A small image diffusion model, trained from scratch: 32-pixel images.
Rows from block 7 of a small image diffusion model, named by matrix and row number. Rows with one number belong to one channel. Each number is 128 + 32 x the weight over its row's rms, rounded and kept within 0 to 255. All counts start at 0. After the name is the row's rms in percent of the matrix's.
After each channel's rows are labels from the 100 images, of 14976 (inputs lightly noised), where the channel reaches its highest value: "patch colour" is the nearest of a few named colours to the mean colour under the peak. Only what is clearly more common there than usual is listed. The data: photos with spoken descriptions (Open Images, Localized Narratives). In brackets: how many of the 100.
# convs0: first 3x3 conv (model.mid.2.convs.0.weight, 256x256x3x3, each kernel summed), inputs 0-85
# convs1: second 3x3 conv (model.mid.2.convs.1.weight, 256x256x3x3, transposed, each kernel summed), outputs 0-85

convs0.71 117 [170 153 116  81 104 125 152 150 160 194 167 110 128  91 133 157 158 164 106 162 144  93  84 150 168 146 119  97  71  93  78 129 106 153 147 159  85 124 129 145 141 176 179 124  85 192 136 122 113 139 142 163 108 162 159 168 136  97 143 162 126 160  94  96 198 167 142 100 121 149  92 162 117 160 132 184 147 156 159 170 183 169 171 144  99 155]
convs1.71 166 [102 188  93  73  96 123 113 127 188 141 109 116 135 108 185 102 151 169 160 107  90 135  71 114 160  96 101  90  64 158  54  74 135 150 136 170 109 137 119 147 157 103 136 107 138 138  88 124 102 168 105 102 160  97 147 133 150  59 107  70  89 103 104 102 104 132 105  52  68 135  62 120 124 139 162 132 145 162 139 102  95 128 151 154  85  94]
patch colour: blue (37)

convs0.215 143 [166 126 108  89 101 123 158 118 133 101 130 129 142  72 118 155 162 128  73 136 156  85  84 130 145 117 107  87  85 126  66 114 102 166 117 147  89 132 115 102  82 140 130  97  68 124  97 101  74 105 155 148  96 127 129 154 121 101 107 150 122 119  89  91 107 135  74  79 105 124  43 151 100 165 121 175 130 158 114 123 106 117 136 104  68 107]
convs1.215 104 [125 167 119  92  89 112  91 124 119 134  90 113  98 131 147 136 141 146 157  99 138 164 124  93 112 116 134 148  90 139  54 121 168 124 173  94 116 126 168 183 168  99 112 148 131 106 111 159 148 185  63 104 176  84 176  95 146  56 118 121  92 104 168 150 104  98 130  83  62 157  85 150 147 138 175 153 159 140 128  77 127 149 110 174  80 122]
patch colour: grey (60)

convs0.180 067 [ 91 156  84  78 123  88 106 114 126 171 121 170 144 143 102 132 136 137 149 124  93 131 116 128 165  92  91  76 153 117 113  89 121 112  89 102 115 114 139  52 147  88 187 111 165 131  91 121 119 116 163 148 127  94  60 110 144  70 107 118  86 133 112 111 125 114  79 127 119 103  99  80 130 114 130 105 122 171 134  83  63 114 121 131 112 114]
convs1.180 049 [159 130 164 117  94 182 141 102 116 130 147 104  78  89 143 195 142 123  72 112 132 146 125  96 100 143 126 128 108 111 141 114 110  79 136 115  93  72 178 139  84  87 136 127  72 114 128 145 152 130 100 102 148 114 130  99  94 119 150 234  97  97 166 152 104 115 133 134 117 116 122 163  79 116 104 187 140  93 123  90 129 139  83 133 109 109]
patch colour: pink (37)

convs0.104 095 [100 171  82  95  69 163 133 100 131  71 151 120 144  93 138 124 134  90  95 104 111  95 108 125 152 130  93  94  83 136  48  74 107 158 135 166 105 128 109 159  66 128 117 149  77 143 125 103 148 137 149 126 102 109 143 143  86 104 139 150  89  95 119 129  94 134  84  94  90 110  79 114  89 115  49 142 120 140 112  70 103 106 123  72  92 114]
convs1.104 070 [161 124 130 116 108 137 122 105  65 136  99 136  71 161 122 185 137 153 127 111 220 141 157 117 126 135 128 160 119 152 106 171 164  98 162  27 120 127 190 159 125 108 128 151 122 110 127 152 152 159  66 107 191 106 141 112 142 123 118 153  99 102 167 154 128  98 157 130 106 165 140 166 190 146 150 174 180 125 111 120 151 161 118 183 117 137]
patch colour: grey (75)

convs0.164 135 [130 122 152  83  89 180 153  95 149  81 162 138 126  83 121 160 153 120 101 143 104 110  80 130 139 146 115  86  75 124  57  96  97 132  75 132  99 111 122 111  66  87 119 118  96 135  95 127 131  64 153 110 102 120  84 128  78 100 141 116 107 100 101 121 143 159  99  87 100 102  87 111  80 126  67 162 104 139 145 102 116  90 112 105  86 117]
convs1.164 089 [136 136 144 116  89 139  96 114 104 155 114 115  65 150 123 162 121 147 149 106 147 174 141  80  95 146 158 157  78 117  76 118 164  92 175  79 118 110 191 180 141 100 149 155 115 127 117 179 159 172  76  81 189 110 151  94 121  93 139 134  71  84 178 171 135 104 153  88  59 137 116 153 135 112 145 173 149 108 136 101 156 170 102 172  89 143]
patch colour: brown (63)

convs0.103 087 [118 134 116  97 145 143 126  93 116  39 136 165 143 139 125 135 152 104 138 106 110 151 102 155 119 156 184  68 141 128  84 119  94 155 111 139 153 132  38  56 121 103 134 141 160 153 147  67 110 156 152 111 145 159  87 155  95  72  56 139 140  85  79 141 162 151 144  89 100 138  97 136  91 135  63 130 114 156 119 155 154 140 145 150  83 137]
convs1.103 056 [161 141 148 105  77 146 135 108 113 137  97 111  77  80 136 178 168 142  79 107 178 131 125 106 126 100  92 144  98 141 120 137 152 100 132  81  89 107 193 154 115  90 122 136  95  72 131 149 155 165  76 119 164  80 138  82 130  98 134 215  95 111 184 139  85  70 117 127  99 149 111 172 137 142 147 200 166 129 127  70 101 170 104 168  93 106]
patch colour: pink (35)

convs0.225 088 [124 158 115 133 117 134 128 107 136  93 141 120 132 127 139 142 131  98 122 131  74 181 138 120  78 148 109 121  73 101 126  50 103 141 189 134 168 137 133 118 229 191 100 160 127 126 225 161 169 135 137 117 203 130 134 133  81  63 131 138  88  63 174 191 148 176 160 116  83 137  75 134 111 138 126 124 154 181 141 117 172 186 144 168 121 193]
convs1.225 054 [ 84 144 102  95 113  54  71 135  73 125 103 102 157  87 130  93 154 119 107 134 153 133 124 147 157  75 108 138 179 134 137 177 137 188 150  91 144 151  94 107 167 127  90 128 121  45  87 113 124 106  59 169  81  88 162 118 180 126 109 119 174 173 123  91  66  85  93 144 147 151 138 122 148 162 157  85 117 152  94  95  73 112 152  95 120 102]
patch colour: white (75)

convs0.219 122 [189 136 103 110 109 112 161 149 139 193 146  89 117 120 122 178 163 141  99 156 126  88  94 146 123 145 128 111 103  81 110 103 124 148 177 150  90 133 155 139 154 180 171  95 107 147 153 154  92 164 147 158 115 158 163 158 136 123 139 158 114 140 111 127 180 168 140 134 126 151  90 173 132 172 160 181 160 150 144 159 177 189 180 174 108 156]
convs1.219 153 [110 174  78  81 118 114 111 121 161 126 100 117 157 124 170  88 156 160 156  94 118 110  89 134 184  83  85  90 111 166  80 109 145 184 113 163 125 164 101 130 165 117 115  95 152 108  91  98  86 149 102 143 128  93 152 153 175  84 104  95 125 140  87  82  85 108  93  97 107 155  82 111 128 162 167 105 156 171 119 105  77 113 164 121 110  82]
patch colour: black (55)

convs0.217 104 [141 180  99  80 137 182 130 104 147 116 152 160 174 164 181 145 148 109 148  65  69 115 128 111 111 132 138 124 164 168  90  57 116 170 169 171 130 122  97  99  62  93 173  75 191  98  93  97  73 161  98  94 143  83 133 130  94  99  90 118  72  48 104 107  87 192 141 133 128 146  99 163 146 134 135 137 161 150 134 113 116 171 146 160 118 148]
convs1.217 125 [184  75  99 172 170 106 172  79  44  93 128  89 175 129  88 127 133  61 140  86 190  82 171 149 111 129 120 142 165 135 200 184 128 187 123 106 139 154 111 150 172 174 115  93 127  70 192  98 117  90  92 180  77 128 176 136 150 161 111 149 166 165 123 113  93 135 114 165 176 137 169 151 154 172 146  98 141 138  43 147 104 102 147  95 159 159]
patch colour: pink (35)

convs0.154 076 [110 145  88  92 106  74 130 129 103  81 109 163 171 124 111 114 119 110 106 134 123 151  93 135  79  68 120  97  66  94  79  96 113 179 177 148 129 192  47  88 152 150 136 202 123  98 130 105 150 132 150 152 119 146 137 127 132  85 111 169 117 155 119 114  68 121  85  92  75 128  57 123 142 133 119 130 102 149 113  80  82 123 120 127  76 150]
convs1.154 068 [113 163 164  90 109  61  65 135 160 120  97 111 126 109 178 116 132 136 160 135 105 183 114 104  51 113 188 136 122 121  74 101  93 119 193 133 114 131 117 147 150  64  73 141 138 140  94 168 123 145  91  88 151 125 182  50 137  80 124 140 123 109 178 122 127 141 157 101  87 135  98 144 167 139 175 120  99 136 161  93 111 131  77 195  99 122]
patch colour: pink (31)

convs0.102 090 [148 136 122 109 117 157 132  82 142  47 139 127 144 121 131 142 155 114 146 123  82 145  94 130 108 167 191  62 136 122  98  92  99 169 145 147 118 123  65  77 132 117 102  73 129 125 138 103 101 126 145  93 153 152 117 137  92  69  60 144 117  72  88 132 132 156 142  74  91 104  90 145  72 126  99 121 109 146 101 147 146 122 131 108 100 124]
convs1.102 053 [114 138 141 102  91 122 100 120  68 129  93 124  80  91 106 157 157 156  89 115 194 145 132 133 132  98 100 161 141 134 127 169 156 105 126  60 112 123 184 127 109  90 130 171 123  49  99 124 177 162  50 134 144  69 120  96 151 129 123 168 140 123 164 140  74  46 119 154 125 156 133 154 142 140 144 157 149 121 134  77  96 153 118 157 109 116]
patch colour: pink (38); white (33)

convs0.202 086 [169 158 102 101  99 122 165 108 122  73 109 150 168 109 144 145 161 102 101 121  94 161 121 152 105 117 156 100 110 153  85  61  96 189 205 153 138 165  71  98 145 161 107 135 119 114 128  89  89 146 156 141 163 143 154 147 124 112  52 167 157  86 114 122  60 131 110  86  78 108  28 142 101 143  93 131 110 153  72 111 110 128 144 122  57 129]
convs1.202 074 [121 138 142 106  94  88  95 126  82  95  73 132 104 105 129 142 164 138  83 110 195 144 140 129  96 104 125 157 155 145 108 175 161 123 151  50 109 146 159 130 136  94  79 161 129  45 107 153 151 157  72 134 144  84 170  66 158 110 109 170 143 128 184 139  89  72 104 157 131 175 123 165 179 162 177 140 155 139 133  76 109 151 105 179 102 114]
patch colour: white (72)

convs0.33 065 [125 157  81  78 117 137 147 146 141 127 177 137 151 126 139 120 128 115 151  89  43 141 132 118 137 150 130  97  95 131  25  36 100 186 134 160 169 152 122 157  82 126 173 102 140 151 139 106 114 152 202 138 149 117 144 166 134  71 187 148  72  98 130 154  80 180 102  90  84 150  91  96  87 150 127 117 146 170 128  71  63 118 159 107  85 132]
convs1.33 052 [185 119 156 130 108 142 121 113  39 113 110 122  72 178 128 189 128 138  99  88 213 113 165  90 139 135 129 155 113 154 105 183 171 117 134  48 110 133 185 153 140 101 101 113 103  89 142 139 134 152  70 109 181 114 151 151 149 118 137 221  67  95 166 160 111  75 152 151 113 170 128 176 137 153 158 177 198 120  91  92 130 146 116 144 116 109]
patch colour: grey (61)

convs0.165 063 [ 90 152  66  90  94  82 111  96  98 154 113 131 148 117  76 112 114 124 133  93 104 134 115 130 135  93  95  81 127 102  76  98 113 111 128 131  98 118 113  67 148  88 148 148 130 131 100 115 126 139 160 132 120 129  84 126 131  63  91 127  84 135  92  93 104 117  61  99  91  72  89 113 102 120  86 133  93 153 114  53  64 129 131 129 117 126]
convs1.165 047 [149 130 150 112  87 146 100  94 106 128 100 121  78  98 144 176 162 158  79 103 168 163 134 110  76 122 154 142 118 151 118 151 139  83 161  69  85 116 179 152 112  69 117 151  94  77 117 160 149 156  58  88 170  95 150  53 126 110 121 176 106  90 180 148 106 113 138 134 102 152 123 175 168 137 140 181 161 127 149  83 136 170 105 196  95 129]
patch colour: white (66)

convs0.177 114 [131 135 111 117 112 122 149 135 139 222 148 124 130 103 107 132 124 160 103 166 153 111  86 159 154 140 122 129  90  94 129 157 129 116 165 132  98 113 153 124 164 175 125 154 104 134 138 147 166 131 125 152 117 140 144 124 167 104 137 134 145 203 122 145 184 136 148 119 121 150 108 134 144 123 163 168 139 122 150 197 210 154 151 150 113 176]
convs1.177 115 [ 56 184 110  68 112 101  68 148 179 175 114 138 146 104 168  74 125 186 148 146  83 170  83 121 160  87  90 127 101 145  69 103 123 139 127 154 142 134 124 129 151  84 132 143 140 129  56 126 141 147  99 100 143  89 116  97 158  78 132  60 131 127 118 109 118 126 123  79  94 142  92 103 150 131 162 115 130 162 180 104 100 124 150 149 102 118]
patch colour: blue (63); cyan (32)

convs0.65 113 [157 145 109  96 106 119 143 155 149 225 157 110 113 102 115 156 144 156 114 161 142 107  86 146 156 155 126 107  94  87 103 138 125 124 161 138  94 114 149 144 161 169 172 130  95 169 143 148 128 141 142 158 113 158 154 147 149 103 145 149 127 182 110 129 211 159 150 111 117 158  97 150 134 145 160 171 153 142 158 188 208 175 162 154 103 166]
convs1.65 137 [ 97 185  91  73 108 113 108 142 188 157 115 119 145 112 179  84 143 171 161 121  84 140  75 115 171  88  94  99  74 154  61  81 127 160 119 175 121 141 116 143 164 105 140 107 148 136  81 113 102 156 105 112 147  95 134 133 163  66 120  73 105 125  99  96 101 121 114  60  77 138  69 108 132 139 163 123 144 165 141 106  86 119 161 140  96  94]
patch colour: blue (59)

convs0.231 088 [143 110 138 110 140 157 147 148 144  76 165 209 149 100 137 142 138 130 118 154 106 136 126 134 122 148 127 136  98 133  98 104 138 172  98 116 172 176 139 152  71 113 157 109 100 148 132 142 108  90 197 148 113  93 117 136 127  94 160 112 117 127 147 162 111 184 124  97 111 191  87 125 138 168 155 146 177 172 150  50  64 117 142 137  79 131]
convs1.231 070 [169 129 129 119 113 127 139 107  99 109 111 104  88 189 120 179 111 140 139  64 166 107 156  61 115 149 139 150  66 118  76 122 204 112 150  96 109 127 194 187 180 128 126  97 117 128 135 166 122 171 116 111 170 129 172 142 150  96 145 177  45  91 173 166 126  85 138  89  63 147 106 168 140 134 162 173 172 118 104 113 130 153 108 153 112 109]
patch colour: grey (65)

convs0.179 068 [173  96 123 122 107  68 129 102  99 130 114 108 137  97  92 172 133  68 111 141 147 151 145  59  94 108  35 126  85 124 157  86 140 135 130  97 149 119 194 103 222 102 136 120 100 124 148 163  98 137 176 129 133 124  93  92 143  47 144 128  83 120 166 160 146 131 128 104  90 119  72 177 111 150 132 154 134 155 102  37  79 165 143 145 126 133]
convs1.179 067 [104 162 118  95  84  98  75 119  80 111  79 124 122 104 144 124 156 152  96 106 186 158 127 128 136  87 112 137 146 154  92 162 169 145 159  64 113 148 142 127 136  82  63 160 121  60  86 141 150 156  52 135 137  75 160  86 160 103  97 142 134 122 152 115  84  81 104 122 115 177 111 159 175 159 171 134 158 159 125  69 101 156 129 167  91 106]
patch colour: white (59)

convs0.16 068 [ 91 153 166 100 121 168 140 131 129 124 146 204 132 127 145 123 135 136 124 150 121 143  81 155 159 126 156  95 109 118 108 135 133 103  99 144 140 127 123 126 139 137 134 229 138 148 174 143 209 160 168 153 162 142  71 156 121  58 132 118 142 155 119 169 176 146 160  82 103 172  92 116 101 130 104 175 154 150 215 139 191 162 142 184  79 166]
convs1.16 043 [154 155 131 125  90 142 173 112 177 136 113 116 106 105 154 163 154 161  69  96 159 107 107  70 127 129 117 122  63 166 104 108 184  84 107 134  73 110 195 165 143 122 109 107  75 148 131 156 126 165 153 112 156 144 131 119 148  93 142 169  58 104 153 154 148  88 101  81  81 129  95 171 164 129 147 189 172 143 143 118 114 193 145 170 121  95]
patch colour: black (57)

convs0.54 106 [132 131 171  98 105  97 136 162 126  58 131 122 117  99 135 152 138 130 106 165 173 150  75 149 124 168 173 104  49 105  66 162 107 142  92 128 100 153  68  52  78 128 104 129  76 147  94  89  96 106 161 124 110 205 106 166 123  91 127 177 141 117 139 117 141  96 124  74  91 139  65 136 102 141 120 139 108 129 134 179 163 125 150 100  81  95]
convs1.54 153 [104 194 130  72  93 127 113 138 202 155 134 117 106 107 172 113 132 159 174 142  53 160  82 101 108 126 139 121  61 112  45  53 107 110 142 165 118 106 145 161 140  98 148 121 132 172  90 153 130 161 128  86 165 109 137 103 110  48 145  89  81  97 140 140 127 154 143  52  51 107  59 110 102 103 129 150 103 128 161  99 130 124 108 154  78 118]
patch colour: black (61)

convs0.184 134 [147 114 145  90  78 172 149  92 154  99 152 120 121  73 124 156 150 112  94 144  98 102  80 102 134 136 108  83  93 126  75  98 113 128  91 139  90  87 142 137  80  88  97 113  89 129  99 138 126  83 142 106 111 110  98 118  84  93 125 110 105  96  92 107 123 145 107  85  91  88  98 119  80 126  64 163  94 137 144 100 102 101  99 107  88 104]
convs1.184 093 [134 132 148 124 102 137  93 122  79 148 114 123  77 148 116 163 124 141 130 114 169 174 146  90  96 139 151 166  99 130  89 150 165  96 175  57 121 114 187 173 140 105 135 177 111 108 127 172 168 165  57  86 181 111 147  93 129 101 125 134  93  88 175 170 128 101 141 104  89 148 129 166 154 124 151 176 156 118 130 104 158 172 108 175  97 156]
patch colour: brown (60)

convs0.131 093 [206 118 146  87  84 156 143  99 154 196 144 124 125  89 139 156 157 164 121 151 108 126  81  87 139 130 123  85  83 128  78 114  80 149 127 159 104  79  96 146 102 127  54  87 111  82  94 101  69  73 123 116 134 132 132 144 113 109 102 145 102 122  73  76 112 132 126  62  83 108  77 136  73 138 117 169 123 138 136 129 152 101 101 112  67  89]
convs1.131 064 [125 136 135 125 114 105  72 148  57 152  99 114 101 143 110 137 120 126 151 119 176 182 153  99 122 122 129 172 142 128 100 159 163 140 170  62 146 144 164 165 171 109 103 171 126  65 122 154 162 165  38 119 160  96 162 102 162 101 128 139 130 137 180 157 111  58 131 121 104 166 127 142 148 144 173 131 148 141 110 102 134 149 114 137 106 140]
patch colour: black (49)

convs0.168 077 [150 149 154 121 107 133 158 141 153 180 145 190 138  81 117 160 139 194 112 184 156 106  64 151 168 133 141 112  78 108 112 153 115 122 126 109  83  95 148 108 128 130  73 155 111 106 111 134 170  88 136 143  92 110 137 100 141 109 105 152 131 173 108 131 147 124 124 101  90 144 104 134 135 116 171 167 124 146 153 139 165 112  91 146  85 158]
convs1.168 067 [ 36 186 127  71  99  83  79 135 166 172 127 115 135  61 145  92 123 161 121 163  84 190  86 114 109  99  95 134 109 116  85 105 104 120 162 154 130 105 140 147 143  71 133 168 117 131  64 148 172 152  64 102 137  80 129  75 138  72 134  71 137 114 146 133 126 135 124  71  96 118  93 123 151 124 159 129 104 151 186  99 119 145 130 161  91 147]
patch colour: blue (52); cyan (32)

convs0.122 077 [155 124  99 110 141 162 145  89 131  48 155 138 136 115 117 142 144  91 120  95  73 109  97 122 131 184 178  63 141 127  98 103  98 160 140 139 130 102  80 125 123 118  96  82 127 143 156  82  98 151 164  99 129 148 107 167 108  69  43 118 114  78  76 136 136 158 119  41  86 123  77 136  73 132  77 139 119 144 101 139 137 120 152 104  76 138]
convs1.122 059 [140 127 145 108 108 187 113  88  69 138 111 148  90 135 113 182 144 164  90  84 224 133 137 114 155 119  98 152 121 147 112 176 160 108 114  72 109 114 175 138  91  78 132 167 108  82 121 114 164 172  53 119 163  93 112 123 128 111 133 193 102 114 152 152 105  71 128 133 127 142 129 172 140 141 128 181 177 119 114  86 121 153 111 157 109 120]
patch colour: white (29); pink (26)