Rows from block 7 of a small image diffusion model, named by matrix and row number. Rows with one number belong to one channel. Each number is 500 + 25 x the weight over its row's rms, rounded and kept within 0 to 999. All counts start at 0. Numbers have three digits each.
After each channel's rows are labels from the 100 images, of 14976 (inputs lightly noised), where the channel reaches its highest value: "colour at peak" is the nearest of a few named colours to the mean colour under the peak; "top examples" is what is common among them. Only what is clearly more common there than usual is listed. The data: photos with spoken descriptions (Open Images, Localized Narratives). In brackets: how many of the 100.
# convs0: first 3x3 conv (model.mid.2.convs.0.weight, 256x256x3x3, each kernel summed), inputs 86-171
# convs1: second 3x3 conv (model.mid.2.convs.1.weight, 256x256x3x3, transposed, each kernel summed), outputs 86-171

convs0.175:498490492477487501493488508439474525470492534495488515473519469470490439491495487486527458454503503490491488528479497512528486468489515494480511484534488502513492520476507500489493498500528550538523490498483507489471495453517492506561490492499502476523506480
convs1.175:482482545508528524498448544506478490475513493503464543471475465478522504505512471499521493506502522461501483516493473545530563502474516509493476497517486504495558497460498457466492538476486476487446484489517490465518506503466505497508498449504452523508491525
colour at peak: white (73)
top examples: text has "color" (33); text has "white" (32)

convs0.132:516526542495532522518513522509493533548506488521530523511501475518487492488530530497532459494498524530482519545489504525559481494522545509499470549492485501528546533518507496489495539499458558487458488493503485495559517479565502471463494481520495541490479475
convs1.132:526518500467517520468479502519465524514487529533507481498533488488480518457512456473463484487477534519487506455498461526468460482466480475529516513527484524473468506525482506486497516513515495526477489440480461526504516501479534503527478532484526477502483533
colour at peak: white (71); cyan (26)
top examples: text has "sky" (84); text has "trees" (77); text has "buildings" (40); text has "road" (26)

convs0.164:475494510463488517477486466476472479492495477494512476509482506488469470528457511457490463461512465491459507492446493482483482470484481511471468489525483528512454444491487509465466487515424450452462508525491536504462495459500483493480493493485481471507464504
convs1.164:483501522511488516459451524456496504513465500497491531481500471465518462434526516503522463492476525488485496509456470514511496495509533477457498527462491467524512469502521482474495508491474537519476446485523507478485478469525484451484511516507501497478473472
colour at peak: brown (63)
top examples: text has "trees" (56); text has "sky" (55); text has "buildings" (34); text has "road" (27)

convs0.221:516535542525531528516511533496499542546506498513537530525510483521493484489530525505534459508504527531501512564489512515518516526504534503488484539500502506516533498509532507478509528499466548501486503498530501498528516476525510475482525518501515523518492473
convs1.221:523530490473498509510527471534489523503507545521527459514535496491468540464497464496477511516474496528502518493510479497453450492478477495539542501514505525472454510528480521517493499523520484540514516482486465533503513528477534526508483537479518502512503506
colour at peak: cyan (38); blue (33)
top examples: text has "sky" (68)

convs0.253:482502517468473531508510525493439472460512511483528488513494488494460512533500525444547456510529501508463519517450532469541511480485488514520521521520466507518507495456469478472468494501528569517518499498483514481558501517528489513540467464489468515531460504
convs1.253:512492513521534494494462565493493517482517518505473526459494457489531490461545464520522483508512568491509465518496456534538545516480517465502477532513482495502544515466501463464529511451494491530477450487509448471538523484461527477543510480509463481505498556
colour at peak: cyan (36)
top examples: text has "sky" (72); text has "buildings" (33)

convs0.189:510493498495476515460464450486474492474496509485500501503509527467465457514477512448541450497511472473466508505462494502500521475507493519500503473523489518533457483501507521456470494526480515516492511536484531520407513454542497517515532495491504417499469483
convs1.189:503469510516463509472473480475513487517462476471512535508501542445530474471484522509473491521476460474504472511486482504498539509504533468476525495475492479499529493504530514467528491470495494491456472530518510491510496498496470473542522491514508511473503479
colour at peak: pink (26)
top examples: text has "text" (25)

convs0.106:504520538495523533535533530502491538523534514526526504533524539545458489524480543510540499522531514539455529546470545496525526465528476511490544504474474498516524482497536526519478511509549544492522527510480515494553476498529497503489508523510518541517450472
convs1.106:541518514485541518466475493476465514531514514510535512529517516508496462503513508472466461491538502534475494486490485533482506473474467477493471494531460526508492506519474533465496531497491485501484478487461485532517530454482523486526490519473528457508487542
colour at peak: black (79)
top examples: text has "guitar" (27)

convs0.184:460489507473493512475488473461474494486495481489510482489484501481478458511456516452489459449516476481471504495457497475489486468478473494467470504511489518509457429487476514469474483514417464458480496512481536491441471456492482468465505508474484452509477500
convs1.184:484504515503487520462458528468499504513449506510482529477505467455519473426535509506523475486455537488488510491458467512512488492501540480467508533466497469508512470508525469480491507505479540522475446473523497477487475482526491453484501513515500507469473469
colour at peak: brown (60)
top examples: text has "sky" (75); text has "trees" (74); text has "water" (35); text has "buildings" (30)

convs0.210:531533551500536528516510531520490527551511479518532531527497485519496508493544527507515464506498526522497516546510493525536510515504543509511464550490485505525551528512521489483504547501465547488453499501515488501571527498532518471471490487513500550494486482
convs1.210:533526491474511511494505482526482524510512538525520469518537503510477528475510458496472500511489511525503501484511473514465460494481471499536527500525495526474467520531475520504506508503526497536500511468475457535514524517475537520533480537479523493512508527
colour at peak: cyan (59)
top examples: text has "sky" (80); text has "trees" (75); text has "grass" (39); text has "buildings" (31)

convs0.14:510523522485520523505492522457452499515510500500508510497495459507493464523507535472526455461522534546496506534474538515538475508497475496481477496534471494525519508467480486476491510505493523504530479503500524502525494482533482502494457470511498499558504475
convs1.14:498501534520518514478464530503515467486490505508482522482493445449516512453529453530563486490501539491523484518492455518558489518499533494504457517539492520511500523502494482484534508461507511522430464512511447491530512480528511483506512466533464533498513518
colour at peak: white (57)
top examples: text has "sky" (53)

convs0.217:492510516505546516488497494510497492538497475526513514512495489493507502518505518469533464498518477528514516538515491517498506511488514483505460473524504525550493531512480513473516498513479497501455487528489491531481512451539508497475519457487508497501520506
convs1.217:523511454509491476534561478525518518497500518505492449486521499485484523476494492543501539524480515540514519480525503474477470520487498462529534479494526503475486511515485509532515477510514484527542496477503478520517504542487522509479490496503515503513517508
colour at peak: pink (35)
top examples: text has "sky" (87); text has "trees" (65); text has "water" (37); text has "buildings" (32)

convs0.36:518531502502519496514483517452462474496503493482509495505496486517509457501471494496523470491504479491515487545500491510508491518524496515496451489533499497533467519527499505471526507495441472484503500526487501522467526459490531521558501514493486499477531503
convs1.36:480508505460489536490525490490471508512459496525519489500510495472441511431522496470498479497455479472470552494467459491476461475494530477502504545463486490511453457519518492491466492563488483489491488496508511490459475520500496482477479510475501489448460463
colour at peak: pink (27)
top examples: text has "wall" (41)

convs0.228:496500515470504516503508507472427485475515483461517482509482494513486462521491526436532446492549489502480493531465526466528518478493485488492483504516446505537521489457478489465485497493470524496520472493472519490532509495526478487497472480477489499542493523
convs1.228:503499511526508493489472559502514500484492518501471531464491431454528509427539460542549491511453556488522470526497450510522514524490518491511500541502504502483536520495499460486532508452509528532457462489520442481535513504475528481515516491514453526494512516
colour at peak: cyan (27)
top examples: text has "sky" (62); text has "buildings" (31)

convs0.168:484501521482510521511509526486491519462485543482503515470515502494474474503467520530553474448496494477453508517460513510536512460504486515480554535509500486478538511483521493492458519504513545512503488485489514453556480476521491502548503530493479601510458495
convs1.168:493509525494534521464429526491467525508492530521483543476497475486528474494525491464475471497530543502483496473474471560514535479463501483487482512509475487497528472471503469448490539490484480484469458450508488485496501465460515476531478509497490451492473529
colour at peak: blue (52); cyan (32)
top examples: text has "sky" (50)

convs0.173:491520489469468503493499484492492503480501549502504519496527488489499512492503481534468464475485504500495490495481465514452478503474476545510500527546504499474425498530523502485503517508489511531520507506497496513397482477451514558561459542507500523515507448
convs1.173:462490540466510539488485471485474505506498480500512506509486496480454492507465519450492470487506449463463528530459500504491503456503502500475484491481466504526480465489520505469448519540479448470481492537494547479462488480491483485481493475471497490491462474
colour at peak: pink (34); white (32)
top examples: text has "text" (27)

convs0.142:483510508445500527488505454481469504505502506512511467500509501487445480512459517461474472472501484510456521491438490494469461466479476504478497494514469516511401412521498527478460497532412471495484497531473530531443492463479509497467464515486502447512461485
convs1.142:490510525487482533455464508458487497524460509505508526496518488461495465436524522490503457487469508490474518491451469516493479481495524474458504529475483479523487470524520494472473515517470526520473447485513510490490480467527487452474493523501514507474468469
colour at peak: grey (61)
top examples: text has "trees" (57); text has "grass" (27)

convs0.214:529529547490531530521521535516497546540523483508530514533506500540480501495520547497534465517515521519472517563501530511531529471512521509506500528481485501532545533512524513493480545501488570491479508494489504489564524480556512464464512501502525548508471490
convs1.214:536525498472513516480488479520477519516504537521523478519539511503482523470516457487458488508487505523500498468505469522463469491475476491534524507529489530474465517531478522492505518501525486537488501462475456536516526505471536515535483540479530490504501531
colour at peak: cyan (60)
top examples: text has "sky" (73); text has "trees" (71); text has "grass" (33); text has "buildings" (30)

convs0.231:521555519485502519470493466505458467518510509499528489530510521508465513532477513491495485511525473525463503500430495502490519510482529550514489508545512530523460467532509516472475532503413458514481515533531532549525548496474521547475482509502496522526452530
convs1.231:499508510503473511472480469456505520513488525483527496499536503494477459453494535504500469514479488500490495543474487504482467494513529474469519509464487479540461488525515511492507492489491492568499459523513508493496486479509496457482509537489512483492494463
colour at peak: grey (65)
top examples: text has "sky" (53); text has "water" (31)

convs0.220:491505524461527533516525500491474504527504501525531470510503481464472482511475512442535458449503484524476530537441478505480456498489497499503471512544505553523443478540447525480480514524447512485458511525488509525496527458527514519489517497485506458508481509
convs1.220:487520513486509526470474523481480535521463526523489521476514455465488484420545502491503471496474544507466527494458456521480500479471525461480506544466484477505505461508511475471468512521474511523491448447517496484484477485488508459472480521483504483482458480
colour at peak: grey (64)
top examples: text has "sky" (64)

convs0.180:498510478475467488488482485496466482493515518475505520503511504480504496481494479477473470468499489471504481511509475510462482487467435511510479502550491504499416483507511510497507494494463493517506494503483499515373498458471517534541484534502509471495523467
convs1.180:461487523475501523502528499480483497501473466501503500490480479459451488487479534480511495486488467474466542533468494494501497476502518470480485498465483494520494463495511495492456498544467473466493489526508554470463472514506470471454485461478491486473465460
colour at peak: pink (37)
top examples: text has "text" (25)

convs0.171:474477500466475503473471481472455479474497487482508504508482484467489475497474501463506430444490480469486492522459478480465484475493449518494477490514495515500420443503490509459497484493445504480478519515483517492400477443496493513524500501474484453507501459
convs1.171:485506518484507528465477525472474519523457495514493525478493457454478475427525511482515467494481504494462538520456461508489494474491532449467498519456484477510496450500510488464465501537467503485488456476519516480468469497509488458475490486488515478468453467
colour at peak: black (31)
top examples: text has "sky" (60)

convs0.105:488515511449496527507511452489483501500503516514510475502509493484415483517471512485492478466492483511438520487428494499486458453489491517496495497522488517498418461518499512495436495530416479504482504525492528521479504477480511508492463506496485471511421494
convs1.105:490501540497507538447437519460475480524476495498501538486488479481507459469522517487514442479514520499467498495460473538518500474503515485456472512490468477533516482494507491454473531495461524498463447498508514487508489435529480458463493504504498495488468488
colour at peak: grey (62)
top examples: text has "sky" (50); text has "water" (28)